A small masked image model, trained from scratch: soap at rate 0.0024.
Rows from block 4 of the encoder of a small masked image model, named by matrix and row number. Rows with one number belong to one neuron. Each number is 128 + 32 x the weight over its row's rms, rounded and kept within 0 to 255. All counts start at 0. Numbers have three digits each.
After each neuron's rows are labels from the 100 images, of 14848, where the neuron reaches its highest value: "strongest on" is what is common among them. Only what is clearly more common there than usual is listed. The data: stained colorectal tissue patches (NCT-CRC-HE-100K). In brackets: how many of the 100, against the usual share in percent.
# fc1: MLP up (encoder.blocks.4.mlp.fc1.weight, 384x192), inputs 0-95
# fc2: MLP down (encoder.blocks.4.mlp.fc2.weight, 192x384, transposed), outputs 0-95

fc1.165:160145111113171116193093144106138102138125133088107119133103117175172118165119177175093108088121152138061135169179147089160122123114112118151117145063178102153186094084114089121179122082102184143155108109122175148149095155171146105170179143168104130030103122089112104123154126150141071109
fc2.165:108094134113095133087143088178098128126089133133132134115152115097108132113170072081136139184152124137182107103062104151092118131134139135120135107173072168116087148174129156161106088182138103105117113140126113122128111103104143133102069151096151117213186148199201155144125143095081178135
strongest on: tissue: mucus (57 vs 9)

fc1.223:090151111148073143196129169116061056148092146115132141152104115167171117112194110168175115134133137107118118173110110152159141074162065174127071101123124148098122099142151121152109120087156118130127153144089115130128115110162121150076084177099118076109125122128138085121106131176114119164
fc2.223:138129141090186106088145103162177165083181108126138126100203164067085135130110157087069129144131112145138133091160132120126123167128177067150182163135135140177098170130134140093134138204128182123109115114131142139125168163082143123173142087101149149152159132119116142159132118094137183112
strongest on: tissue: cancer-associated stroma (37 vs 10.6); tissue: smooth muscle (36 vs 13.4)

fc1.305:090152127158112155158141176132139094151152131121117157154108146120152081098059130128109108096161145174136125125194115141132111115093119158135103120152123141090073184170086143177088116152152200096085092126116114102167056150089063127158171160140096095124065053123096138085160162113086072097
fc2.305:117146099123102094162167115111129138112109150107132138101143143154139107113150130122209067110112171083101097097136120183062025140198157092117111135098114118096124104110134098095125160067105071138113212137088105192104119126092087135097137168146148102105156159104168151060129151110130209085
strongest on: tissue: smooth muscle (54 vs 13.4); tissue: tumour epithelium (34 vs 15)

fc1.315:091126128121102152131161118076069176130078117146139109123163185151093083115159121156144142137056157092187097207068107124141128185130117070098112162103176138158141131102137145159158124178128145085111117107072205091103166143131129098088172096130165108135164106179143163132069101199120192095
fc2.315:139100123137148132102099138173161148138185170109097133148072056110157146161111125083080101184176168131074120115200120122118146138148182142130130116171096150132155162142065111099100115126131081121096113150146091180121096089074139137173101178121106155141099137070126098127173152101156145208
strongest on: tissue: normal colon mucosa (73 vs 8.8)

fc1.7:083174134121111168121135145108156136086154058138125107138114052088110124110116135108174186058113109038144155119129138134088179134124098108106120163140175118112096160106149079117140183129090140102143115103161198173185149169147108084123197155137137109101170092075111107040089133111145085153
fc2.7:090148093049144122125140105175115175151147120165154122110166118166092087160157138146097070157115106086113070094101108156064139139122144136151092098081089164089147158134159086086174129094167049143142135192086128109075138162149110145106141158124118152123087170144134086141129128137204212170
strongest on: tissue: mucus (57 vs 9); tissue: normal colon mucosa (36 vs 8.8)

fc1.164:161135132156054110164135154097144180121148149102153144167156136187100152142132114112067136172152074110134080155100103098168130128168098122182166128171127101166189099107155091153145076165136157150098109183145160121067091074115169088112120139168148129160161111143155106087147089102094110195
fc2.164:097144125137118099110124113118151111116108152110134177056147144148126112108157127053150126152137146134099156151100098177067114199131143175131123142148097155128186114136119099110098113101156078126056142158110116103134133221118094071152167098151155113106135139117182133080120118106134170139
strongest on: tissue: normal colon mucosa (40 vs 8.8); tissue: adipose tissue (40 vs 10.3)

fc1.137:117154119118143095096117135118139108144129139125069167144073117095121123125050123189146126116172125128080129079129127121158139063127121167136147132085188138118118134137150154132171122144101113147115060163115112063104140134159141116156085118115150133191133075139169133156129128122157056159
fc2.137:143139149112085152167094113134138167118138126116202079142181110141162120115188123084139150105104111122167165147139116158109145181124133119104154104163081112132138138135132087118115143089198141113157216130145146164125100111122116122097166141120126130104169180107071107091110173150102178103
strongest on: tissue: lymphocytes (100 vs 11.1)

fc1.382:178155170173089170143143069118181145142070091130155181117143084137051161081144107073108119147146112102109142159106132193140156154083104154190159124150139078165162132129100049103163111160123125136058156094103150101134166117177128100077148161144155084167181158128151098107139109127169109115
fc2.382:097104126087158116118126144040087095131245153132091096125172145146153148163107107180120084115124182143141175077124119107116035137138106149133137150131128162128092142119149111151109120104120135077177113120129087122094100112135145125145106096099088194097139124149079164158140068100086162095
strongest on: tissue: normal colon mucosa (67 vs 8.8)

fc1.377:117179059121181070083139160127110101226137123119197122109121149063071112140117108141170104125088165210135175093132162152125153108130177089126122162126102106118159173151105146129109154215112120110131126126167068080123111111169134108157134072137192119145178072111152134105130082129095110182
fc2.377:110177180159119203111149163087152155137148121152132124164172142100089070130038130075138192177161093128114095135136146136066144128123145161113114162182101102143149110099178103128133099149119144145158174116096107145156146128119112103098145146129123138185192195070130171128140130056204086143
strongest on: tissue: tumour epithelium (59 vs 15)

fc1.78:136194161073134146108131178082149080145145166091195165101126135169044129069158079105072128186085151180146146072125127146121170173182140171167134123109141104085142171090156085119122158170146117159092091094092139082125071083114139219110144158138145133092136135104195092154144056116123116122
fc2.78:169102109108138146138137142129161147072192121173093130108087115085092110135088140193125184132120157078142144124137153097064121076127100102135174082126146068209141066135169144085151162146165140087093139134111135130112166135102119175178121173082152132119125128155103123138143098048149094114
strongest on: tissue: tumour epithelium (37 vs 15)

fc1.255:176170129131164091097138117146160094133103112150111144094137140159154083122103108190161131108162072091124164137122162093079112138137154161134132171113130100102132152079175050127108151134145083081161091176152123093138124066122125136194134142085162124107130115138085154112113165150171145120
fc2.255:117083083102160194084084110119124161102092151135102148146152110101178146097161100096105092143094138158134119163168084141190139133128077139135095097138123139176184150162108202107098138123141171186101101076124101167103090172085105140110083125143100104167120106124136133153156118145109143179
strongest on: tissue: adipose tissue (80 vs 10.3)

fc1.172:147148121135131119060174141113131151137126138112109136118191134172212159192079128100121140127120073162147135100081158134138152094128112139146155187141092157193095133142131128122150128151141128157125120179133106102096126121076125102133135142054157105164165118106133123143089110114063121232
fc2.172:125094132131114096151083137132095148133146129165167155124069113091114114070199103119119099136118174065089101143150115113143132180195121128146060124106127096097132169129136136168063170069131121104129131090194132116135140141137103117144150124156152152136105094154151121127225122130127065060
strongest on: tissue: normal colon mucosa (32 vs 8.8)

fc1.353:120143103193114103138155143161090149111180080110105121145086187141180095140098173175137199160125088163110180169154129130109149125129097095131114095194057131093127124174148127142131147109153157204137116130040089134131147158146058175118095098163126168095128066107107103144121125125060095139
fc2.353:073153225130160135080131048168125119164135114113154130184103102102114099119201068041119101151147120131132092165121121115107059139123181144143099177097207120130120113150068134088100096243140094129142125057123110119116070083142087093141144155105101121192131131117127122123096081072133139051
strongest on: tissue: normal colon mucosa (38 vs 8.8)

fc1.237:128137173135117113165220103129168091104147069122119147160158121128089143064158171096160103131177136132142085084181115089082180145084130153098165142162141123111152094103210110077099089148147080113150154164080166118166086134129109094210174067178147137142156172134125170094081126148057165158
fc2.237:127139114130169154098071119087064151144079169123088112100108124131153111195090127109118099128081122087121192167123131120153092098178149130160098113126128142143098178155061159189155138080117223145093124109167100110146167121127130108065069202077121136126109127126146107176152142117193109103
strongest on: tissue: normal colon mucosa (27 vs 8.8)

fc1.5:124120119143118057132156169126107141226177083133143110146117118118125111127089166141076093109140117112149192124129074155121157145094109151082145147122110092155165134116153063192180140114146139188115156100124108144067164155169104101111119114149168150184094102121158056121076084090135160156
fc2.5:150126125162178182087174133108117135083124171120127140174129211089112106128158053103121076109129162118090116145150207089140089110213136160140107186143145145160123170177089180114097136112147146143161157128138091095210149120085175188120100124129141104134130190169128152124107123127107111050
strongest on: tissue: mucus (43 vs 9)

fc1.40:078165130151125153155145051163170133127134160081125127141186139128171092163141117153099173099160133146123113133148100139104118114153179112109086156209100094180189050102125059166102083141128111127125147164100066141080123129175091159107102157141170094078070129109123119136099175159111183088
fc2.40:063103094065086092110123126118121144110113134120046185167124152170119144094080112166163061184120186106080112068120113144153087149157138150099191108147112147135095113155169143080121099099189108124158143150144100081130089064113154141151093170166089120109156110094174107157149109085158147149
strongest on: tissue: adipose tissue (58 vs 10.3)

fc1.54:129138183049154100159172077131181120101091089187110133117116116171179093132116107141157136142142074160127140109075091153158129155139125097127069122119107134182123072081104118163157163130085111162012112151156153120158067079115111094177130123142163129115119095150163118104130147115129141199
fc2.54:177077117163093117093144114097086129176079191142142097110131117089114118143138117114139161102218091189131101148150183131144120117154127080092104130129114154087170143136148149118079108143119181190144126131129113059082173205170151107122104156072126161131120141105101071108097091186132076124
strongest on: tissue: lymphocytes (99 vs 11.1)

fc1.260:140128127148058157184117141174122098156156149105149155152126135151101154085202201120120075139139067127080136128126091112138154150127142136156185157161180132135073141089178170115128149134119083083100088161159099187126127079087091058101121157150116070144124155176099100155080142102159079110
fc2.260:124118140115209108062130083106152102153127102115113130100084139107136095150076040125104143092115178095146086129121168118118138147127076122106127116085107086131192096134088111128103094143157168121119104091137135086083070165144142181152177104105102191108074085110116127128169134156071133133
strongest on: tissue: cancer-associated stroma (39 vs 10.6); tissue: smooth muscle (34 vs 13.4)

fc1.111:107154143180150157136146082132152138121127146115161129104163131120133153136156077193147161102151176123167143112136084133162091142105154076074163138131140103082142133120126176156107094132161162137066110118084029141125126127157108119081116115164151068076141099129105072093132178134074209085
fc2.111:104178062127054120186108082142121149116155097146088121190169164162069165085091093160144072154124202041108129107163096109143111160144096181154132111136143134143089125138161131103150053087188110097133100204131082120155087127101143190115079114144164129126122163146163139200125168103117149128
strongest on: tissue: adipose tissue (55 vs 10.3)

fc1.53:101109134113134156140183144099117145142095101139180126123156092089172133140126106168104186121149134088128137117106106106167116155099130151168113177157151118145137141154122093113089035090150106209121161063203154124110146183142115146166137154130140192144113143143077107093076193109153162091
fc2.53:187156129112153134099152167169066146102094096075093116161152170086094164125126122150156076135114111167161103097063133076099128074117120115126145073102147140126135102148116118177167139103100113144180179150087162069143168143171076115135115154111073117177057109114187117123110083126186130144
strongest on: tissue: mucus (61 vs 9); tissue: normal colon mucosa (29 vs 8.8)

fc1.250:139119130144170119156110183138065140157076180197134144153100085093155098180137125082138125134081131098136133083132155155123153084134194123102124108158143172109107159103095239110137134148152056108113128147120114102162098160140120141156120114120149144166192106122147156167140152080101105118
fc2.250:135142108144156118095125144124068110128109091093130073076148147078137148132063125107134112175084188132202095125084105079123119124114131127117154136075140113161120156125152113108135127133152131149132119112129125122081122070048086122176099091154133094166133160181109110106140180098107105122
strongest on: tissue: tumour epithelium (77 vs 15)

fc1.120:170110130166152101119108137158116126104145127053183166101077071169128104128095141127120134147164176142147105152131157163148116143178096164122151161118119120205136104090129110149093123065181137123143147139146182067096096124184118098109124111084092087088143097206107086134105150128086119150
fc2.120:121080104128081173138126016127173176154104119167082116131171138109090157102097105157158099122109110090179165134094141129147176134143159071109126146139144147067106095108125133146150112174131107099099074121139149207136144168148143124125112107169135168118137142121109111117165118135128139175
strongest on: tissue: tumour epithelium (33 vs 15); tissue: normal colon mucosa (28 vs 8.8)

fc1.280:121171152082119088139142102115162115121105156143115130139126108069130135133138116193122144116193172100139127144104167089090118128122118108184119180123068158111139137136124153098135043121096126168123111145061119098115156157104137175154140118063116123209131124073071113100075118115069096156
fc2.280:138086126169143132100114139115098108136138103154131144136067104145122096120112089126091176112054073136113173131185142172151129166101158149089145143130130078187152183119146166154139167150133142086154158158175155190099140090202112129121177151133089147079098119179141170165153167095171126107
strongest on: tissue: lymphocytes (42 vs 11.1)

fc1.124:144151117091078131168163095169172154113094054123116144120134176180063118170109175104147152057195092103172125125114146095137163110157169062119086119094124158072150111148124075145150173145066153111105086068154084152142116138108138171156126171108174164154154163097120099131089102169157091200
fc2.124:130123081177139162148139073163118132179102144100081056161141163201096150171108183104135201158173074162177146141064123113117155149120169134111137143129120188069102133125136132138126101110132090119119075100176162129089104150129112099166135107170116109121125183131145081152132048133156114206
strongest on: tissue: normal colon mucosa (96 vs 8.8)

fc1.27:134089098094145128163112136117114161142095156153127177182109121115189088180113138138070130179126209171116077148116182140136166164123122125085134090134129155119113153164073084157122114128135158170162114111231087080170163133089102120183126181093173165122149130178086108169107095124086132091
fc2.27:161162100121153155063153151128063142190101120173124098177166167165120173154083136135130130125099118172145171181106095132154108089105187167091114184139171121101127106144147059115130111162128089156110121089140051096161175142109120136127134137131128130117167144136123150096126086170111219126
strongest on: tissue: tumour epithelium (33 vs 15)

fc1.367:121133135119175107219107157160122072144139159089129116133162191125155087099101088146122115156126069150148158130107199142122121167088071096111141079181202151107126177136141130202128144026177099118113165044090167140084138120130094142131134134175154134106119116104101113115164088101091136145
fc2.367:153131163115045139036147050106111171093103103173137158125102103102108195143142143153134134115127163095137098132124094107140140103186193180135139159110037140103111092107127119066121114186098151106121106179165096109228103163138149098162107150097113151149102134164155144080113202162166160133
strongest on: tissue: cancer-associated stroma (69 vs 10.6)

fc1.182:086137133108102197149082091180141105121199153149124072135142145134178109089092131123104136099180122129221127120066111139096181061133119198154133126164153114158127102072179117199155133132158140138105155074158083121055158120193114073071123112186171104063085133144107182129083070127181176088
fc2.182:146165084181147090133173146093114155155049121116153139124184098098100135178188137134150107181086105120043139120204107168146069207157166090107125113124090139122087172139087162077110139118082136116171095131101153132174080111097160168147095127110139163202142102146149113111172154138069070112
strongest on: tissue: normal colon mucosa (55 vs 8.8)

fc1.114:148127176132126093145079118142130095170131212168136061109089123152124122162162163153093128116149157123142103134175080167058158130143139157138129139174171050177139087072181101121124123132148073148173183117155142121149129062150119070154123161146112099116125098135149139087126138102112102152
fc2.114:053114166140164167144138118141200177120116128121169168134128097139134148105151131079149141129148139126088223122156122081155124077079113111159083180113138181150151195180080134125092129153124109122108092130152177119099135135117148087136135065158101131141151132135100169142113132175118114076
strongest on: tissue: lymphocytes (82 vs 11.1)

fc1.239:178122108115141141164160140079133107179108193143107151129145114199103097149154143114130138119107115148131162129133135173123132135127121084088074116082234108109119107191111022113134126119153194143169111078179146122137128130105170120143109129177152116109126101111107162124104123117118180151
fc2.239:128133132125137077114171177133153144186107088086154068173211136164144165146144096139115108146107125158137208136130164118133130176122128082145155140100103161168100118157120135145172133150088105155100082105136178185115155186144156092143151110153104132133150105153069175148085068136111191124
strongest on: tissue: adipose tissue (64 vs 10.3); tissue: mucus (25 vs 9)

fc1.288:144131158047115204140161110120163146104137005123137119139133127111063155145148171096140131164113147082175176101163055095176199107095123128165201171134135123157115133132143096152155134171106083113106135175157153074105140127125171170137147099085125143150103133079146132120098140128156152160
fc2.288:108131169157093135117144106129149112141146149125161184089139152149130050062154152154167091094205185105101108119106149139151122131174104145120115123160138154138137109141111145146139079113179171169153140145155075110134140116150147168164054173155164105187157150119142093117155128174087122084
strongest on: tissue: mucus (45 vs 9)

fc1.10:132131075158183069111134160170134132150125111089118137111108192072114134184107093104124116157161137126143153121163160160130109069129107173135117147113126149152082127110145104178120171091118143127117142121125161135078106086156162104120124096036091112120119086127116120133184113154131065181
fc2.10:116128134104105222129144108097150107106140149171099146138155098170154142099151142173104145096068103091114099128057083074154166145105124072095159101169123161087187148100087166072114103156137133138142112146114105112158121168083119148112114143174142134116146148099147137123035115098130166088
strongest on: tissue: cancer-associated stroma (32 vs 10.6)

fc1.247:149141142128115122112162142118117089113086170090128141122140139136034124177113144168152092136104125124177084125106055121152164108171116112114114144149167082134125143135150122114077112090120112123096102123133149152090181148078168158090193121182117114183118114135066132081097119112129146119
fc2.247:104165100109166142160082100138162158153158115129135140091122123127227122128152099152102111101162124093077151098169151145099148161109158092092123150140103159123089154122151133146147136116121128106158119146123157070152094145147068085132068098093103149070114112063187122107189128127112113155
strongest on: tissue: smooth muscle (74 vs 13.4)

fc1.339:118129129132144139123105168093113102121173134151139155158106146135105048109114108110117180154101112096077102139098170127129160153136144128162110110184135150090127156109074080158142106094083130138180044066170090094098153120115126125154165150108088160101075155126129118154121127137054128123
fc2.339:163146116115117109140145086167131144129063103088127099099138131123119181147145167158148071109115121139185179106174100143117067118136109154094138169078083108165089078166211175124157129166200148112121172174072168160219108122140143160116077105164134096157149093134128145123159132148182128138
strongest on: tissue: mucus (26 vs 9)

fc1.328:138146093158099116158136130040102092182122096123137151146107097136097116150111167184075151117123190145118146133136116106105138149091140094190149118106148123164069127171121064108142118162104142147171148170152095091123156085080065139139065134124158142166095140149149128199136103140112154018
fc2.328:128171094137158090092114199193141070104172143120156088165143174113149118122169056088073088095093139142097141071123122103168105125150112172105149165064143105150115105116065131149129129100129072192106133115128107074156165102163133109148116144080137137106062116142083140164129191182074139098
strongest on: tissue: lymphocytes (30 vs 11.1)

fc1.144:128172136195143099121093073154126140134143138123133135097192119117142125131160139092121137097155132102148120103150147134188127151155126076137137162115155095123138108059111120116138133151098096167100182143142112147121115138159097171095137111079131076146155130123133166076064101126101166131
fc2.144:138105089118099130144178159092153123143126160151145147133078131100126171115105153163163105135141142117129151120123125119097122168138140184090147084149081160075105180177139169130154166113152148113162106107124139135156124138127130083138145112191163170141097144139147145153208150117161071111
strongest on: tissue: mucus (45 vs 9)

fc1.193:138146150119143156149049085136170171119113129075108129114166104136109131152112167204104123095091162131135156135131105115073118142133105171102125128120118168138167067111098128016079155090162120209147098089155102180139101067131113150151129117137132092187102117154168066145111133114112110189
fc2.193:101114130114115131093174121060087117190158085146100118198123106100149124085100101062111161153147092158156107128136143173170139131134180072172133162157142118130077157144156119208183107129108132097145132184080142088174144144145160104148129080128109137075210127126071201119165116100127103104
strongest on: tissue: lymphocytes (95 vs 11.1)

fc1.43:131137143169100171146079132071111203138217160116152171132185159082187103114148092135121122122168125126128105188142187101146155106146131186115087151129122098122137117057123142086146136202057128095112120139143201132119124104183131116179089075133115115162123083054135149123099159156124148051
fc2.43:133149151165186099100170094171147081124063085170081135097078051176105150144124169100129120157120112117114107122102112103125140137050135064162137112145178186116093161189142111149128125105135141126123101145124140130133150101053141121118173130087152146155155131179117143089135060134179121139
strongest on: tissue: lymphocytes (100 vs 11.1)

fc1.96:146091143156102163129161130148134105148138129139154058101070103123173136115133143102183200097151154109126104120069144145177134164152064115108104104093122143145141106161118120147158125089113092184142122123186078151128122151133143118057066090061090084138097108126121214117172158027121106149
fc2.96:165108172186134172118110102101117130094136100149115162106160112139139129183126151108110080141109119086176169151123151146146149121093147175170128130137164138185146105166129122170133166144073148049137137143073177123162165112121106101178177131136084197138113095171133092169073115134139129137
strongest on: tissue: normal colon mucosa (62 vs 8.8); tissue: mucus (26 vs 9)

fc1.34:175102153082109168157100107136142101135137115121168066118218091136091156154143126105150188128101118138093093182142139167110156120121076086091098163083106133179177123044078125149126161135122124122186108148072126120055132217124075126137164118123141135136126130113083153082126107164140158136
fc2.34:112156154149109137157121113162140169148078081148146162185055083144150132069089125154108083173129155132157137128106132101181095112156162067133133130134148130059088160153149165161082100137130158064143091123166142108119099131029111133165073118156110070142140127107154127177170114148103098125
strongest on: tissue: normal colon mucosa (82 vs 8.8)

fc1.222:139102095144138173136132075140228159113137130171093147141130152150112173165107138077117163112171176136136150158136092165170156053096094123137187152131085136124139147127104093134172129143076095146136125071105097165120160165147114180121107138112021201080122122130146107123160140108132120144
fc2.222:126156195137134089095153177147091057109136097090110126126120150181153117155136191146097129102100116060121174126050175089119137118148175094133121140166139173125135098136129077127093111118100139154097112101117150108121118107170150146141114135134111117109091171123180097201139128143069132172
strongest on: tissue: mucus (59 vs 9)

fc1.251:115104169074157119101089134121186099117137108092111044087192119169116138145130114149124155091090076127103101089158143106075146130140136103144163155113132134165134118119137164107180090118134106100101131140114117179115119175125132078127135200144083087063138092097157119172160135101108154222
fc2.251:162112146159158087111117076173085133144109141079124049120135141113126121107105135098090147153160111187096155148123129067171106162094123101130162173115076130103082097190138084138171127130155124085122105119131174142095101131118106098178172084178067103157099101079117080122101131154083100086
strongest on: tissue: debris (89 vs 11.1)

fc1.322:137151174096136106129168093088164130123148104138158099144130177138148186145133148107108120111147113094127095146139110072135184094146042117202166172118086084158102164156086099141148138118165125173139125117151129149155227070138129128107084139139094082134188091142100134132097143161112143154
fc2.322:127082142126115160063126127075065127167075113118108078162132136145164147121124129097107106168153089102150123144076151104116093142096143132124171116131169109112086136138142088104086133163132109148193123108128089120143163070164121166175125135141036113162134162146102123092088138127137068129
strongest on: tissue: debris (72 vs 11.1)

fc1.73:146107163123137180143084187092135108155078140142157121132118114120179065118066123111070121137147131134126082152121198048042175121099119085120086131105127128128168105168086122122103103180157085156114109111151170074158151138087150170116066139035142111136101180084124089165135115122086060133
fc2.73:162120136142117109149172114141123128160209104116134061109200154196154155119131161173120189127166126138152092114108112168166155105115066156163193125110161149110055098132087074127147081106122185089137105115130155150145150130179138130123192159158113151137154093201116152136124093140103175156
strongest on: tissue: cancer-associated stroma (32 vs 10.6)

fc1.105:095077132159104122141127128148136160174160110108119148112121151193133128126123150150049121072156108087102068144173137131160077170138219119169110157145137147102171103162130125161132137128116107093142164115163094173202114080128120129114139147128072145098113115075118091204101104150134136146
fc2.105:112118104071189175057132099144111145118150155178143171129090116089095109169100090109152134146081165107122104135179090106096151129170075180118131133116126095128143109121174136082061138192119181087145107131122131113160116097152129133142129160137139146153139172136167151109172115072127124123
strongest on: tissue: normal colon mucosa (71 vs 8.8)

fc1.324:149068150149103114125129152120137155130078159138099137172152150117192114123189097174118108092169147186063091167159101135117158065077143091148103093148170141091148154130126149138107104123117121092136094077135167126142131131057101211122134145110127093143086163137065109120132153171102184110
fc2.324:100193054159165160167181143135165114165154120086094167095127166150139139162136151090142146100159112114160137134105154114056139182169076140154098115156082104087129103124122111108117130147092114191147147174175095130150171168125143069145136091127143129104137140146187099103110050157160088141
strongest on: tissue: cancer-associated stroma (30 vs 10.6)

fc1.354:136125089087070150166136120151139127105182076107119106109177179103125076185141129059063140132102127149077130145123169125131184123113123127130144144129166189138171228134083134094178160099107060181120122123132153119103091116076103134153172094143149141132103097069087126130149162181194127090
fc2.354:133163156060128137171166061153098138119136124234084144227131106126112126097109158107159113193125130133169145160096129125133181135100204096166113114149161149089142182093140167157096130148136115126117135192076106155107084151119112121106176193154103104118156122132142143110189124147132146145
strongest on: tissue: normal colon mucosa (32 vs 8.8); tissue: mucus (25 vs 9)

fc1.198:136115101091134099201138139095130152109099063118128090161176108147081106102146097153128130187163116120132102117136157124123168115125085051125086129130161123160094142108075126121114129235107161086141117165144132132150066148108096110084164104095117087132134091097167160154132143137131151065
fc2.198:119162167138150121081139131139174143122130191124126187094110150055165161164123114135139110108071162063162160130112184105154122132141150162123137111150116144115165084174163109147137055059117095151156164081129191085132160104141155155165138156150112156112145135148112120149127089139146090164
strongest on: tissue: lymphocytes (92 vs 11.1)

fc1.44:126138143119169154096104091141136161101056099127103114131103152158125178125100120093099093148072147109205138148115147172078123068190120152124097181082115182087091100065164141122128163102108141088125125133158104153119107102159144050107165150140141145050166109141149128146091118129194104146
fc2.44:130104108110095089160131144104113095146176102136144112140131147065149106130108095155161157113161097138085094136128110099151111183067141108156162139147119068193133146155123111118154090208155090133124148114121108108137124176085089184140069121101130113161074135076088124073133103144084127111
strongest on: tissue: tumour epithelium (100 vs 15)

fc1.128:129134073152117178153084081116120162159110137117103117122139172131124103087123132099135100111100110103143131077108182151117115105141194114188144158056148120139147078108077060113156146118144139109151176185079083175137122081094179165145112038156140122084137051082170174131068131164086095114
fc2.128:194073153125101111101105188110164080139130120214151151111122101177109100123144106113128115127122061148109125114120115126089113130143117121079096110113094159175090143135121224161099217168073104142103162086117203141134215166151161133111167131137161155152077129165158150191135112129185088149
strongest on: tissue: mucus (28 vs 9)

fc1.99:116149171161163104109065063112106144163127082179123059129164092125140131120125167053154101135105141110066098166089097115095196143166192181138095126173131117150065095120121164056146097120101150131138188184126123135100093106082111134140172125167155136115096068117188158182133067165144139119
fc2.99:059097139133151135171155204093186129112156176095130173175074080172125103112102104172129130069129108120204151129163155043072122136070079057103124157121145164065107149151157126165118154090127101138125120081152166120154140108173090095170142143086130074144189199107131166104152148121097089097
strongest on: tissue: adipose tissue (34 vs 10.3)

fc1.208:132091129198169108071136130104098126136124188184120071082106095133123146173130089178128107159155080157051113128126130168150151156138061135155145117147143162073126062112072176164164142150120101151122155171126150127118148163106140140157069089121115160123125080121186085151170182112143115114
fc2.208:130164133093094169172102135122148127139092096063140186213089122131152095110128128094130160098137177124181147154111123089116102098112151091082096160160109064159128158187177085129127089098155176096127088126110108129174110100149126137081212121123114100145152159157070174117122086142088151178
strongest on: tissue: mucus (55 vs 9)